Weights of a small image FSQ autoencoder.
Model: 32-pixel images, encoder norm layernorm, encoder activation gelu, encoder width 192.
Training: adamw at rate 0.0017, 28800 steps, batches of 128.
Rows from block 6 of the encoder of a small image FSQ autoencoder, named by matrix and row number. Rows with one number belong to one neuron. Each number is 128 + 24 x the weight over its row's rms, rounded and kept within 0 to 255. All counts start at 0. Numbers have three digits each. After the name is the row's rms in percent of the matrix's.
After each neuron's rows are labels from the 100 images, of 14976, where the neuron reaches its highest value: "colour at peak" is the nearest of a few named colours to the mean colour under the peak. Only what is clearly more common there than usual is listed. The data: photos with spoken descriptions (Open Images, Localized Narratives).
# fc1: MLP up (encoder.blocks.6.mlp.fc1.weight, 768x192), inputs 0-95
# fc2: MLP down (encoder.blocks.6.mlp.fc2.weight, 192x768, transposed), outputs 0-95

fc1.455 102:166152150123157131102110135148082082169127168157120094136108140106153176129137147137096123122153126134162132144106117134125106144176144129170114146125109091082126156134090128129139185094109074133120132116195131115132152101129151039129142159107129106121117145099124099121118148139067122135
fc2.455 095:121135126141120116116101139092092163148086136102162131112131140155099112106128148105088107126167095077132137111102129103146149114133132099150127132088144107112127113136152090182164144138098141173096157138154141126104123106116120128119120112125151121124133140165141169169153113178167124152
colour at peak: green

fc1.343 102:141121104091143100123130109135107172135158139164159159126096152132128132088153188139139163141142148118132134151117144155126117165125124120095101104135130137122171105128166130107149097134160106104080120172134185153156162104102139112141119119126130168114135133149141108157110143161139136121
fc2.343 090:120126167137121152147126119129098126141155159125147105116093161081127121148154183129106114150133106165133155124150093146126128139112093138122117076091111149138117137129098121135126118146146085126117140103134145156127142117136167100111148125119139148168099137066140139126206116121158148122
colour at peak: brown

fc1.470 100:175152158153146131125132063152099129150176135114115142128120138164130131132140105111109154140108160147148120170119148141184149097109100150100109129124134160107157166134167134161117155169119115074121158130156152114111146162103156112127137068114132124158072108108138127147149128143151179153
fc2.470 119:135109111117088114118154136130174151123121121121140120093112127105113147128136130128133157135210097126103117116123127173107095123126097117126138134145141097175106110152090115132140133081138125199160135116100097127130127069146126148152114160139135118125134135145129102107080145106171073145
colour at peak: orange

fc1.286 111:122159115107139077130123071155114135138168161131195141129164140143124108151144125118154131087129103180146152097104182120160113159134095123127126153150097144116137132140085157152138113202161190116077150146153114136074119180122136112098095144146144165169114088135158133139132177112150127112
fc2.286 112:147124174128139122119100112099134113153160202142159123123108111131141123162141102138129134162151123161160139132117165128154125124142098143101112078083152146094124144149131092145137131131116089130131150103089154125099159142082141132124083131139154108156115113137179097107171147130105164133
colour at peak: orange

fc1.677 106:126164121107131109108138108140115113135145100189135137117146120128168080129136161131110116123112173164133113146116140136156146131137118138114107152118116138125172123132124159138103130181118196128127131174107148120196150114125092119141085203150118145145122102161101123146126125177140153139
fc2.677 115:132124174124116126114083095112107123178174154150141115106132090088208107130141087131122123132133162163174158138099155130158164144160109111143099120109127156107136137170149132174123116127149149123120152149138174108116134159128142143132126129108158113168105097130172177131154135146159133131
colour at peak: purple

fc1.698 094:140127127087157125133114115095149086156143118151155089146106132121138117123120074124088108114104129173154137129125148117138142137120076110132078154103115135086126067158110131141118132133122104106124124148086102104127119138119138095084111216119110161165176141162178089128101107103104134123
fc2.698 113:115143133123107116143113123090125124165107094092070142117095134113140108113105091125103095135183119067154112118139137136113090130125134126124178173133121130120095159172123132099137146168080164139137113143144152123115078085091132150183152129147149109117109145101104168099139147098126122138
colour at peak: blue

fc1.645 089:158135120085134152127119165082108132107139121139138165103101109136173145141115100095153102146126111178164113119116136114110150147129097114112132184114153161091130088069161072130121173153083135145125128130162183131122138152149124160139100128160163114129162103104145107153128142148131130093
fc2.645 101:098084105148098134134128129103133139177095129097123121071164141137113095137164077174123101112142138121116085138126142157124106097096112183111146133147129118137157141199152194148133128068121149126111141116136106115096091076109151159122166097108146124135091123137156141097157138117163124154
colour at peak: black

fc1.545 104:143111173157145150062106142107122167122142136129116165092119163159156150094155167155110147118106183126143134110121120147131133108166111107104124175152148125073175127132150136157145134149105143095101166153119109050134157157142100126133138144125118123107113143150124115142141184141134148111
fc2.545 114:058105158125069106141126110132126146156130101153148123156113109096122098117107095097102105117129069093151159155117159160132152129098167149149170170112126123134124122143106080150113165085152129175139157120141168164126123152133136156159077146148165154140114123129164154127134122128162110136
colour at peak: pink

fc1.200 101:166136168123109077126128153081080101149127116138142135149137132134117152094135144145183164108127148116100153143119120138162127144131152128130155195178125136130119153157132138141107169174164145105109127113144148103110127156111131107146158094147125155169095084109152154124113162158123167133
fc2.200 111:143128152136147099125089156143097130149091102143104160157119127109153122124121156116137098130122152097124144167109159093149113127128170101100171176119136126099113125133153145167137152140077145119111152136113131120122113126092121093162171153130126117145106116127121135151147147142152171120
colour at peak: pink

fc1.69 109:154126133102104113095103165101111091122088129131106135117131117139128096144126160107070147153079152097140141170123150132143135116132109123132142156120152141116159125126143155119073135187142140092130117118117165101161132138131125103164129177146144142156137119126119131136128139164094151145
fc2.69 064:099124149127118105105121150108095154132133158108147124138142165142150107148108133121114139094100149089127121111129139150146124156144188153100166104100101120109114102147109120163138128127072061173121140077118071115073155153182128137115133157148128120146089089113140120153148159123142093099
colour at peak: blue

fc1.192 097:144158140121126115085103134107097124118130152124127128119065123100123162173118156103133123153170146143111141128105106123123122140143122131161125146132137145090152157127138115100120132133133093097090137157170156090145131118165137077182123122137140154107129136140123106124117115130081156125
fc2.192 101:124114155125150138156105151134143111135140111139179107073146122102112143119123123142099154137136095035130143159144145149127127155137135122107164124047115143112097127118159131159133140095123145163128156131147143170112136096125140095113115174142179105121129133123141139141128121129141099130
colour at peak: green

fc1.290 105:162149112120163094093109120141097091128150144148149123130112171139147145089100134120120114131131148182140131120097135138135135135119111143165138123131165122123136155142143134110135112130118089088085128127180164116103157124121141064170133090154177142126103122126138137129127123129108143113
fc2.290 096:129120159123118122141108156100101095147151155150181126082144140106116134117103118101130120113147114109164123131107126133127113154141088137128182123100094129121081122138124130202106106135123144079089152116141140162094112111139111124110148178141167133135127093162127126132126128129122109114
colour at peak: green

fc1.655 115:111120133114137112111121116110115148133129152149128193124114105158140115131126126144104175107073107131169162136115139133146115127133162143087129148098133133104132128131140130140123151126139147118139136116146143137100115166125088090135091124130144125128128083165162047127133155135125151143
fc2.655 140:104131145128134114130152116121106151136108152112145158139119123135163135131144142125117126127175102102145136114129111118113079131099129153122132140173140109173155141123134121125148152161138096124132139124136078119117106115118123131078050177116134139126096108163095150148138117127145105120
colour at peak: grey

fc1.60 092:134133172151112146147127126133117127190085101155094137151134134196183123092131083124179190114098136139122134130153124172162129104122121104132177112132135113069102160193141120121101103212112164109139138119157158115124125121105119128138143152122129122109095142150161121098132100125162174151
fc2.60 113:109107143108081095143125106181114146156152160148161116084146129133117119133138127121103131098175101115073129139121121180155113115122118122143132121086126127163147101158094158152118119091158105128157138083108097137115158136174100109105141143181122142123143116134096136135078139099124119150
colour at peak: white; pink

fc1.371 119:171168155123116137099123144131113123150095206127133118121116109100147150143140115133100124135122143161145133130120165156096157128132117136132092137095166127126134129152104122116107155150112160154129129140149096093153096113110132125138160129122113142094127120128148116137125141109141102110
fc2.371 143:106123100134101129117155150120118127127124094182153111131113109126104167141130172152151174142157100117071125106146104111152160116158082133142110129136170151141154127121129183103115111082148109072110134129153163113122171140116118131137084130150159133151122132081166105121123128153102164159
colour at peak: black

fc1.570 099:142110122164106119125061114180133114145124173158133112142142116123091123147142098101102169139089092095127146122102133181143125138135093074157137123103121155106129151179134129146119118147186166137142164146168154134112087145099141106130141136105151150169100137150162155138153113129136181158
fc2.570 089:106097141122087086103111124130118087185112133131108127126126074152127123163143131135136098114150130110069136126119148142160151108119128158107109104146127151139142111194161139099109110123130128126105144081157136106100115111128143137125099138129125079141103138096148196105172156131126165138
colour at peak: white

fc1.87 089:088130106084139100121115125135103135149113110151161172133095123121134137108127162137180113147133155174112153062083112131134130162129129137114121116172117113146130098143078113117080124128113137100114114160121147122146140113130136159158123157159121137117148109166144118118145151135137117118
fc2.87 117:159155158136104103152137100148102136149149118157134112190119168110136132095145119133114105128129110105154104161134168166147117131164124113127136145114126122159112118144093083172155125109128095143137128136085100140125161113133127127120134115174121131156142124094135132131115080074121109132
colour at peak: black

fc1.249 103:184131134122139094091104100150159055110148155150131157129141143128119188138124133120139129129123091139117151137107130093127129128136136164130138185140126097155130126095092086135077137122149083108114119114174145138101134144163127136149097102141133146127159155124131109136120141123099133126
fc2.249 098:096110161130113125153132106172096141137175121128148077112134147127168134096141143132106117163133166121137136129147102136163164129170127113132114076106121143106133116143174127141143119103133122150122147092116119108114142142155154089089101144127115180148109113119173148128156159091143084124
colour at peak: blue

fc1.376 102:147123139061124137137104130106152106133109110125109126149127136157121109132119120119110110164077111112149121134109172124115147157152150094144126122069123137115070096151123161109110099178099134112177106124106146133154104149133137102112154172151120106168177134118147115096125128116109130132
fc2.376 135:115113117120056127116126100062115135132144154125151133122162114105134129125148164148117133083163086092139166124137119140123087125114123171124209147179144120152148131125106165137149145136133141138119139085210106103103092110164090147136098104160109131086114127117110120156134136142113121103
colour at peak: blue

fc1.540 100:139155160096151135086113134113136086116141127149134146094133136122158149155098170108159132112076130139141136133095150120143122133130123140108129157131147166095137111125138140149088143123111123068131116143125137094141145193124111126158115136150175125136160123121141081131123161178096145146
fc2.540 102:117126205105130114089097119150096105163155168174191159150122149119170116156136165119129112129125150139140150145086120147165125157155120105134146154082122157137123097155094123168109144114089093123111145085167137128121145141147107108122109166132138138148122098103143117151105138130116132123
colour at peak: black

fc1.523 120:147087117139130098126073158154162102112133121156130153123121144162118176118119128108138181128086131104109110128122172129149114129130097110130145175112121125111128125129116120124129082139107112150130136143142111130172159131124132138141102153129135139108138199133144114123128141121124141153
fc2.523 176:114131132122140098179136083154115136142149123125141122151120162125148109082134100151136145130132097146142132115147127134137125135150122134118108105156062154140156132130127106111118095142167168104129118112139134135146127144146125132085026140136078192124128115167113118117149117106147139125
colour at peak: cyan

fc1.267 089:102123128116144120065137134122114130113178130127094154124115119113114104206149126098166116107155132165129134090129101132119168123110157155128130138183118137136119113113155090125073119124146142090079139093134180110119136152153126155150174104120148119105114082178129113123134145194107149127
fc2.267 122:106113134132123170158101123114137115165134162171214071142137138144104120107109125132089167151077090126127161152104123128109131156137138104122153121073121133099130103130108153125127144126152169175149127103107089142117140145158104116144128091182159168146131141095171100128132135098160111121
colour at peak: grey

fc1.312 088:131135103100143107136128081175116088162142163111137149116134115138102136168141161150160127124149101179118148118116108135102097149129136142121148078113119155148112144159077115115123137126107106110120104112129148180125096102122149140145141094131108119137108115148128089159102158128130148136
fc2.312 130:121109145130146155140138113121139144110162081173134095184113130120129137088126111148063145133125137090125124134131165152138164139138162142106114164125152110094151129094146131140128144093175122131139140145152151114123187154123112114124109157129126187144121128079129128136152077109135155134
colour at peak: brown

fc1.551 086:110109131113112174139111089143150137134143111110179135107100152138138115154167168090155131119153157156098129095106098115171125088113148090082070099143088121096122104140094147171119093156125150150135167129109153146113171122116141136110150151117140117139136154159151100120117139153138150165
fc2.551 092:146113177116112090105108163158112110158099115135100138107161118099146178106117113125119089107139098085117129171147137156130079132152122126113164133155134111145120117127175174124116134156123122136142113062151130139125116133162094109140113178142122139124087125118118145126141149142166126120
colour at peak: pink

fc1.79 101:145139152163132106110106114130120101147134138105099123130144112141106137143149146081153121151119137122129122156115156146139143133134097100137099115120148169109201148165179134116078149121144112089145141084168134144141095128085142102154147095108119094198092144107128119128143170152138162162
fc2.79 092:161178128123110111119111145116102099155167153145124148148142132088152152162162165133154077143196119119154121159125166108147084122155130117135139186115128126169161092167110148160131100123116107115110135056157138113123109096152129114134135147098120094148110118110196133121111134140129091137
colour at peak: white; pink

fc1.353 113:147140153122144115134129142087091155097146151131118117179089112126138124128153156135116110137134114148136112143101115076153142090161115127135116132136130107096088141100147142133126146134158139112146166145116125116116158177127129111109139132150156120158104091119120152132165139142143136152
fc2.353 113:119106115133098171131132137096198120114142128098115139133091110108114130164123166112147104149147117139121114138144142141154132123102114100128178118100140146143107120125120141128125133152063133149151122103114107129174115072105141147151117121113145094153155178124097122106108108146122127137
colour at peak: orange

fc1.232 089:139135141117150093109124147117119127139137120146119144127117156141178113157154162117195169125107146147144128157124140157152125135127085127103135133103165159095116116143159160142126119138087115102126104109078145115139138128102125084130190133139137102169127115171120114152138131164125134106
fc2.232 122:144134155125144099108093130101097109181150155171156129119126141126159124125175147119141155115133134113136133125091144127151125142157123112141149153087126135095126129191132143143127120124105110119113142107116128105099119133113091085167140179138133109162111112147164132108123135142116124129
colour at peak: brown

fc1.298 093:159117165120127124113135095110137145107163106148116110127124154135166122167125124123089077092136157152148102122133150109099108137142124125150125113071136128105110117086131094124127131185050131147109096120145161123118135133104103132157108149143106149134136173150091105127154099190146123111
fc2.298 097:150213093144158159166135142138141130145058195106091177141133125067121144127094125115164127153122119127162109137090126094120089126103125124123114133164150150152125102162150123118153120112112132093161127128075099120179097124125133134116145110143107097161144118149109116122081152127109134133
colour at peak: blue

fc1.526 109:131134177128117128133104107125077157137135186168190114108142148086145130096154139102108132118131105101134166135100146129134155149155113074152141156135133099090111095130110132168128132130162143127124135159141118119142148145134102098137100131139128125137133127109158136158142118133168150127
fc2.526 156:156156112123145115134133164141133128112100091069048161140111092146148145137105123132183096130134164150120077117158128095117092119117096130120111101135115144173126138116145156112142093155118111144121123108115107157137102105119142123134195141100093124124122129157084095113117155147134135138
colour at peak: grey

fc1.586 103:149132160137137115099099095167054114154163173116157115143171171123134131127119123154066165123139085157162126119114130161123127151160146116163127124150125144129132150147098135137146158101137117122116143155158190153091135113135120070139135098131136118150096087093158158144110131105127145119
fc2.586 108:146146138130127148150116076129089173162137218164171127167133142143120104151156153166096105120150074139135126123078101116143119133135156121136142108139151100124129140161080140166163132141143134142123143125120117120129112111123135106106046099150132174122139089131172117150159134131147107124
colour at peak: yellow

fc1.533 092:135147171124126121115133107114125138072136112110089144101127121116133130161097156134139132133123154158172097113113131058156126122150152134127101162123156123147154096051136070179109123156099097127119150147140118128134167207151138127122114113184167099149160098117126115149129146125154154125
fc2.533 098:107133131128120118110123156109108120220137131191154131125134170081140112147186100103159127121149134164109132142104135136170139109118144155134157097101126128136106143230063144127118136150145141119127143118147120128127112098142138067118123152152101123153083122113136114111152142110150116152
colour at peak: brown

fc1.650 106:191140128129179127106118121119116095138168119118087102107116160134150173143120130088098146140152166188151089120124135133148103128194125078137140168136151090091128157132094116114135110123081073111148124123147104102119135115123133082166182115129127094150136154135151116112121149151075120126
fc2.650 136:093129116120122130110136148155104151131128096132140172150158117127126172112103098143115123094115136093166160134113142122108130139118174148086106138113124102126136109124146089127150157118130162159114120176151132138112086130124141151150131084156130123102143126153079096166091127174195119119
colour at peak: green

fc1.101 107:118099146127115138149119134088142100139123140134126162128126127116153154150123141105175137181062139118136137157121128151123134136120103097078166149108134148114123101148150133137066123178095176130167158089132148114143106130121144184148112131133102108134152142124142120116137098139138126152
fc2.101 115:147121128120107117108137114098132103133123106160086119082103093169165110162134103126192104110130141137146127119143154098130151138156108182140088083155117167141115146157130113150069074139103124074127116138140155123135100127110121179116125130142106088166117124135084145114144106127102142136
colour at peak: purple

fc1.275 109:139123158093112115122091109138057130155138136144167124142199154148134126110160133101106139148136135121129139126086172129128154170128119123154181139149126100102127114190116144119116105155163091090112127111121141106153122110147116098149101126165119149125128134120120140100133128123112129134
fc2.275 135:147169115113133139111115152117170133121092161072081178081121113124112116139147096154152120173129126157127081144109131074112129099114177145112119117152133124135122113118128147134145117178104134165101113130102085121163128114107153187092151160130090124128127128162123118107116102142140131148
colour at peak: brown

fc1.462 102:161124164160142119100076101130120105149111162122095148162133141132113150101124119115146176165069139156124125139125157185140114110142115078090144133140154124108111157154193113167089136168104165100151163133140139094110138123099132122139167118130138141105106133145182090129176126124131154149
fc2.462 089:098064154109089133143129154139123139185124160168174191082138159147157106127143164171113113130147119128092112125110105192157140123147123136109127136121098103121138097203127149141111122083150102130121118084146148139132121080142107144149130144141147125122134117133141081102097151143130078127
colour at peak: white

fc1.321 096:156142124084162112098102149134113109132166122171148128125134159134123125180107136119109132129123131176141158125099166155154121131124146124131142182164154119091132100158095174103132151133096132127115124144162133107121149119126107103158168145136134053145122130168121123142132146175105140106
fc2.321 109:135137173113147092097096125106092111148163167195172133145140121133178128128155135078133137116113151134142146144125162122165124144148153104138131168081140150118136118129129113181118147180114118122127143103144123115121120171120096105116113200164127107151133102150160102141087108151129134119
colour at peak: black

fc1.600 103:113119098110117089088123154122129062123121127119173097102122148145101132105120104116126113126114172148134149091107120103133122139097103164149147112144113140146125094162114105134069126128145106088089156150144115151162165128151112159137168164119099098154103117123158157170131108146154124136
fc2.600 101:130113138127142124120153128099135104089106136128108109156090120148183111116144136138154122145112114152142104159117074104129184113131078150079114104154110103125142145082145127137103091115126152083153122125093116109128106127109127187133125092130116115138117135121141121094114112117104172115
colour at peak: grey

fc1.313 091:186198129106143141103122126168144108110107136132139126154139121069110121138123123171148151109062105171123145128135114142123106123129159121140113132077161139108123130125128140120125180084127169085152103164127131126168139129140113061124141117145143084105167079136111099126099100121127162105
fc2.313 080:134126098129120145181159109097124145093159146145144119097123093124133162126139085096122119144128192097115116098149157093131119125113064122162118127148106114146150117110145121113118088149171128152141110153152054107145102135130144121125165102097131119115084143133137127091106129128150137120
colour at peak: brown

fc1.446 103:168141134112112069111116166112088113124151132148145135095116116170157100132143165092148170155123172154140130116093187120144132140155092130128126143126142118132150141141138124120061143190100149080121145110122116142154098139106104147152106140160124099165096127182126140125150139139134134125
fc2.446 089:117147170143100142115092109105104104165126169135131146116149140150159135158129100102128085119090107101153140155096125139162134119125128100124123154107141132089117086160135119183150140175136118134129136113145138112114112148121135103138110136141167080164126133137149099137159166152151161127
colour at peak: purple

fc1.623 104:160136107106140069120092131132148099140122126129118111122162123165136162159111136116128174126111157106110119107121177154132120114129083126132159129110139160116138141149135132126105096122101115139103138135161153143122163109123118141179122129170154140123128161188123114114132144155106121135
fc2.623 110:107147125133130126172145082144111131156173208155190101117141135104128160078140150123092140129113085156145153110109089140134131165147111108147136115140122110129145112137149125114163128133170146147100135098117128106162144121144113105124023147143107187134117124139153108149109123107148101129
colour at peak: blue

fc1.98 109:153164145114163101088120115144079112139152159114156098084189153119136175121125127114135140116149112163143159109125140157131105131149112132168144113139115138137137130150121124155122110087142116124096150169201139135062113170144137030140151092129163130136120110122136130110129142103125147116
fc2.98 092:125119138102139090126104103157082118154130185144169119117114153125149128136136160122044128095152098103121145106075108128144150136133126167148134116153157110102112147165135124136137112125102128111085147147137145116084142108113098128121082103123146152110144094134150178171172153121120139119
colour at peak: green

fc1.595 117:176148119094094104121048116144127118149140161160184140135137133150116115111154109122130147146113121163145178163094148126137127164135109102137120118131111125121132095158088146139094127149172123121122140135154146146140162117149108117161136119188166130131135150129146134152139157139141145137
fc2.595 095:121166150131102136131109132104120103137139122106146141142154119124125140146101166138143099129095166102183156112129173108153117104140125100142138155083125154124119119125097121172128123129098132132121174169163145140114142125110127124195151112126154111174151113123146118159155135146148125136
colour at peak: black

fc1.196 105:179139121140143127092074142152131085164115101131126142112132120156146143143129105087122109161121206093133111145096180118165158111138136118139115158127120148105117148176105141103096085167105106104161141182155134107119129193125144126167150091113144109154119157152133134102136155148094140153
fc2.196 105:096136083128135128125147126122109137137154208140182184145139159134105128133114165148113142132121112161141159114115160084110114170118140120117129135102105119108143140127138114136145125174137143133095120121144115104117116157108143124137136112156168165131105115135120107160101162113139155127
colour at peak: cyan

fc1.620 092:143158145139115148136119154140157121120125112131128158141125158127139129164101173134083166118104166127126115139118139124158133100138133073138145154073158137084137135108106122149140140147082141136131134162137161114122164155113137123114105150159113123188141155151114121106147118098112124155
fc2.620 096:114136155133171102167124184140162105145083087131081112146109109116145120109091048147152120130159150110121099137115136084128123140126134129120101106123084136170120135111175096110106103132095131115140121117093140126168117127091117153089105201139070121121130148138078163097094072127134172121
colour at peak: cyan

fc1.633 111:095146106091132140126117125147125092116118178130117103157123165151170169147111180160142108102114117156120114082122087113160107132136119133137088165126155122146128097140126143161098124123126154124119131157078127115133124132122116134104148149121141120132143119205121144128125139122125121110
fc2.633 092:112144106117095127155106127151113127202162151106161143156149098106111105155152081129130128145159086130147141134157133154142108154139127111120108096114120129182080123214129157118132112093135099162133146123129150154145101092104154089133148162104147123102091124152134149118154153079142119162
colour at peak: black

fc1.740 094:111138156154157137077063098148121095155160126165143137142184130123143125133153155116123116117095147161130143109122135149146091137138079073138174162120158125091116131164137148124125127179147107124143139145129131107117142121129140129158119168123137142120125145156119090176140147161107154158
fc2.740 096:135082133121072152162125122136118152146089100101131154149115132117150084122106117149112082161164119123100124165163088119149134100092096138115116071110080106150100107139103185137114097107113125141133133109142130145109092107136135105132146165103121141098132121168067136083110151158148130138
colour at peak: cyan

fc1.173 095:153181131117194107134109109109124086121154096123122070141104140146082134114140131114118082165141131126156124110109133098098112183138079126119126109101125164137110123147143115098102124162131122111111097116091143143143130105145150107168211128173157167155134157124131147100103145129112127129
fc2.173 119:103110141150080149093139087120134147140145143150136137174153121110147125153145100129135158119153074126138179130143113149131091122148147150105177131153155126133147153111079145125144142127131127139165160096184157120103138152118136108122043172127125164102110108106126125145130137148125140108
colour at peak: black

fc1.622 098:121154082107194130152116119115131117134119127132146093112139089119168117100126130085153155110123106119085173107108112083122092137145148150149188142114066069132093118123152121105137089146134111125124155101111128143095182133162133096120127179127134108093117135160129070159109104117121162118
fc2.622 107:126122169135099118063120140127142109160145151106109146152103146184151097166166103159096122146107157119141087128101144142121160099143146158095095120172120162159149139170136147176109137124139077139139135112121120119138094129100153136106152130123095126170108150096158161100126132093145119146
colour at peak: brown