Rows from block 6 of the encoder of a small image FSQ autoencoder, named by matrix and row number. Rows with one number belong to one neuron. Each number is 128 + 24 x the weight over its row's rms, rounded and kept within 0 to 255. All counts start at 0. Numbers have three digits each.
After each neuron's rows are labels from the 100 images, of 14976, where the neuron reaches its highest value: "peak at" is the part of the image that holds the peak; "strongest on" is what is common among them. Only what is clearly more common there than usual is listed. The data: photos with spoken descriptions (Open Images, Localized Narratives). In brackets: how many of the 100.
# fc1: MLP up (encoder.blocks.6.mlp.fc1.weight, 768x192), inputs 96-191
# fc2: MLP down (encoder.blocks.6.mlp.fc2.weight, 192x768, transposed), outputs 96-191

fc1.264:132131106136091158126166104167127113136155137133086125147156161139120113091102114128128135113125108113124131151124151133107118126136113095129122146128147093165129143168150070135144151144134081126092129122104137161113152091138132120141177151144095153130087155125104139146113095171160110123
fc2.264:106121139116136118181104178144110119121109124117122088184156136133135108120113154101109137150165140113116141135118122097056183097170129145126110137140128165113147109124125162190095118158108101104101135138124130147121152147149110141111153142136143108106125172133113087185107162113125139106
peak at: top left (62)
strongest on: text has "sky" (52)

fc1.523:114121084109131156097095183097125077160105100110161123099125119126118131111160103133164075174134119127168122138109134095111135153113126126094146140112128114048123105131125077141124160092127080134088120141114104134125111155166110140108138097158135156144158164136147148210108115137128127117
fc2.523:125146160076120160140119161123149081115147137151115142124133102158103127140121140125087144118164112078129173136137108164153138136147126151070151106144133173138130089125147143106128150124117124107135124167144128150138107121108141152122093103098119128113120089105114104063160129077143156086
peak at: top left (39)
strongest on: text has "sky" (61)

fc1.462:091132114157121152118167120155128122086123097135135116169158117102116095128135125148142112140106157107168128126106102122123124095150132114154101125106161136139133102117118165132141148141102108104090157112129118128090140114142135125169138100144132155157154147153157111149120112150107056121
fc2.462:081146142178182138117131119109137121107148135142131180111157118081090091162124136141151151128137140103122116106117154098126100126132120113150128132131171127102133125102136118125113150134092140132108128107138120147152137134134113107099111167111115128133170127107088123169141125120121133165
peak at: top left (58)
strongest on: text has "sky" (54)

fc1.475:100131131109104135133140160170124102074167136134093148198129154154133116135105117103140139144183144128103153138126137160099089136121142184128129133113098145125133117114114131140139164159149112113123138154146169190150104129128140146116151102138153111154128151111111105144124093105156126116
fc2.475:142107091146130104135121086165176130164112109148112102096186112148082118098144142123122134165154137107153127143125175116062151135166160149121131132165124119123117093115135137137154138150147123118166135123151135131119142065055116086139130113113090108099116132127118131159125133119144099116
peak at: centre (60)
strongest on: text has "white" (32)

fc1.133:149086130083072127158107106096120077147174136127132102155143127120123122150105127109123120125135148143127111168128201129124148104130134139145189115127140146118147138160143151058115121173165163185103115162102127151154127134147084140111092124130151109139086146111123122132138132156129148143
fc2.133:143149139117159154104140102122177169110115141146146127125128112120126099098147165154099149100143108091059153154125132156110153106115111166118100093145141080178120138126142159128143126156124119114146128129107131120141133092106129110147115147075131131126148077121078093119127159118143153110
peak at: bottom right (42)
strongest on: text has "grass" (27)

fc1.681:097124125150141131150148108154124142088123122146156112181141149135143068117095131153154116145142150119107159106127135120097088109131120135102124159076146136158138134111136138147163121135110149121125145130157141129108142049160090113140139088177118156156125125159187099121106128073139122117
fc2.681:141148111128123136127134161124157105151119107089083119113115100136129124161136158105132150126126107160112118111119112167070142146109126113132143096132138158129155102155124127143174125136122116052113137160174121158130126124167138096120142098104116125146126139152161122135143141110117099108
peak at: bottom centre (32); bottom left (30)
strongest on: text has "white" (30)

fc1.121:164111133100106117141091093124136188132108091129178097102129179144063134112128141110124131103148122141130162137107135119117098122101108139138166149127146144110151150147165126179129092122139085151137139132122089110083119153128150120130106147110169117103141082142124130141093151137141154160
fc2.121:090123123119167125118127133111096092136155144101112143090132085156132085146148128142146126115091106101107124139142135131171144104116168120147096130075133136105117123110181118093091134103092127112125140152184135155111129115133142139143119157117102150152133156131108097073149090134136101076
peak at: centre (56)
strongest on: text has "grass" (28)

fc1.620:144108100115106148164121148100143146169089073132130137125106136132073151155133140123138125169163163124111135134122148076100156127121147138113114151113137093107134123139184103171163155105161097144126145099111084114108145107115095114118090161149140152155160128128172153169065168128130106130
fc2.620:097156126145151108111091117125134112106157125124104151090144106124157102142143139149150136103123126140171156140134129136175116165130139136125124114118117139118107106129149150122119175120133150123131135116154136158139114148143116128115109074125096122117174139145116100137145123094130145113
peak at: middle left (33)
strongest on: text has "sky" (59)

fc1.702:127129122166104146134101158113119073116115108131128124132095125122097121122127125105126120189151162141141119160093109087119116112155138150141115099117153144112132114153149094117134182140088104120074135118109093149110132124102123153105113156110110159157144149149128124180126088195125096168
fc2.702:113141147131128151083117165134155137120117125152131133088091132137113105101118092173141162113155143123139125128118170121114172110126136106137129129163146114144122118163153106151120149187138095149122122114119118143128142106073121125098179150099138159131104131145108177178148107188161169151
peak at: top centre (41); top left (36)
strongest on: text has "sky" (63)

fc1.570:136115070120130176139144136153102116126128083178124098169122137114104107156107117128107077133117129136154147107102127122103103135130112124120122136073147144143119120151120092110141151113135114097113161170143130112112119143153102112124129112141089144140168130167156101134121118101120119136
fc2.570:125112109130159150146119089104110147138074123160129112126106169155181113106146142124121090112137120119133123112110178151082137135123127092128166118112125126129102144108155146141144121149114174119147134148114111160157169156127118149103171080097109150163123106139148161142175111121115163129
peak at: top centre (31)
strongest on: text has "sky" (60)

fc1.422:121132064152103160124143125118102104135119108109136095116117132134105101172134103146137088166126178096190130150117113117122137132136126131136125125052175119128106127132126107145147110123121133116094146125134105104137132134126094114146138141143139149161188126165164130150102109110104117155
fc2.422:123105124152139128136163084112092116132074141160099115192153149124142131120142109111120137131113155089150130127124169150120127124172125107105132157135130131100102137118124103176111145164161105125168131124115120160134171170099135141142153154117124131168070115098120112144107090130134140122
peak at: middle right (39); top right (30)
strongest on: text has "sky" (64)

fc1.740:121145071151110132186122138122125131145137089156122119125110125131138097136131102141100101120109177169132117140107148114138113136115144139150166150095136157134146113138162116137118167152111120107065151156112115126098088125102108137174157082095099156121119132156172136142123137119087087135
fc2.740:107146129121163143174161129131147135130157138154090156091125108088139132159097133124156147085121096134124112080129130142115141144118147096143126109164126160136123134155148123140126159116145137113132119137129135113144097146120131154114129106051148140105132182142076141138162119118125158117
peak at: top centre (82)
strongest on: text has "sky" (89); text has "trees" (67); text has "buildings" (35); text has "grass" (26)

fc1.332:114149075124124165111146155108126090129137109113110133142112099115118114060151104136161099152115176088136133112110108117144118115120110154148123111092163134112141124145153121109114129128114103140053158123136114128116103148116125125114139104126146143133157116141112096138120132119096067141
fc2.332:112134125139167141086116092079144180125132118183117125102122117130105112127126132149102137119130152112145129109113106122106128126145163126183125116130165133138125150144135097115119111152117146117140134135124108141093151116121126102095141164119111146159155089141101131137140141105113130166
peak at: top centre (32)
strongest on: text has "sky" (66); text has "clouds" (25)

fc1.427:081127110070131116191121138182132131127105135108161111131135161134143119127145144166114081140168152162137147099141186133107111151125112125114124152102116095121084126079110152116136098128097139140159125193117126146160117119108099133143109142155130129115144159136134175119115161130165143152
fc2.427:144149153140118132088145101113127123115176136183100143079120112115136138137074121104116164128133134120184116131130103135123143128123131129128129133144145153131164113166135095117147144123124153111083124114195120121099157161144165135079144116106100138161132090177117142130161115131115141113
peak at: centre (70)
strongest on: text has "sky" (68); text has "trees" (61)

fc1.32:129106094158090136131134129122141097126111084128116114115138168149139115129135127124146095143138155102119171155112147112112158123137126117131175145088134096134111170115123169150152133171126097142151138131085129168127155121086066143132189126132121152134127138150160158145100134147132124121
fc2.32:140105126123136106138123174116082119131105130141127103149169144172112114126108158095145146173119130151143106157120122127074108104185196071128125113132130165127108130111096159182126147088131110172126122103129126112133137122089112144142121147132136139155117193104110093110121121147140140097
peak at: top centre (48)
strongest on: text has "sky" (50)

fc1.237:119094117124092151123133111120111125148144077132151092103154130141109137149130117129139112080106126160122123147091151092094082120131154132167096152112140125137145107139139129116084144129134113156096160165108102134107128120120109125168130150102147144099175124130099150129099118084140115152
fc2.237:152130125133129104091088112089175117130174131138113161050102160114135131106120133158140143121159140132128102153112125135155116140046154132184121078150150158119139132137140106106120118143134133085113140129113107150142145151154159123093110124109084144134159088145107175118199107156137150142
peak at: middle right (33)
strongest on: text has "water" (27)

fc1.469:133110071140113139139096184110136140173119166090152118114136136140165109129098103161153110131127100121133103150163139120130142147130155124092154130117130146090161152123139112152129125137110135131139083140097184136168113168087139140114150119127142125145134142109115139112141114104155137112
fc2.469:130134146180128157075154131173125150113124111152137127126160173128112138109134150143181142124090129113117136118121154110156094133124105120129117156155127111155136142151095138155108137130142119089140127092133115109142101122114069077124157139099089097113172120126120119143105143105115149124
peak at: bottom right (25)
strongest on: text has "holding" (35)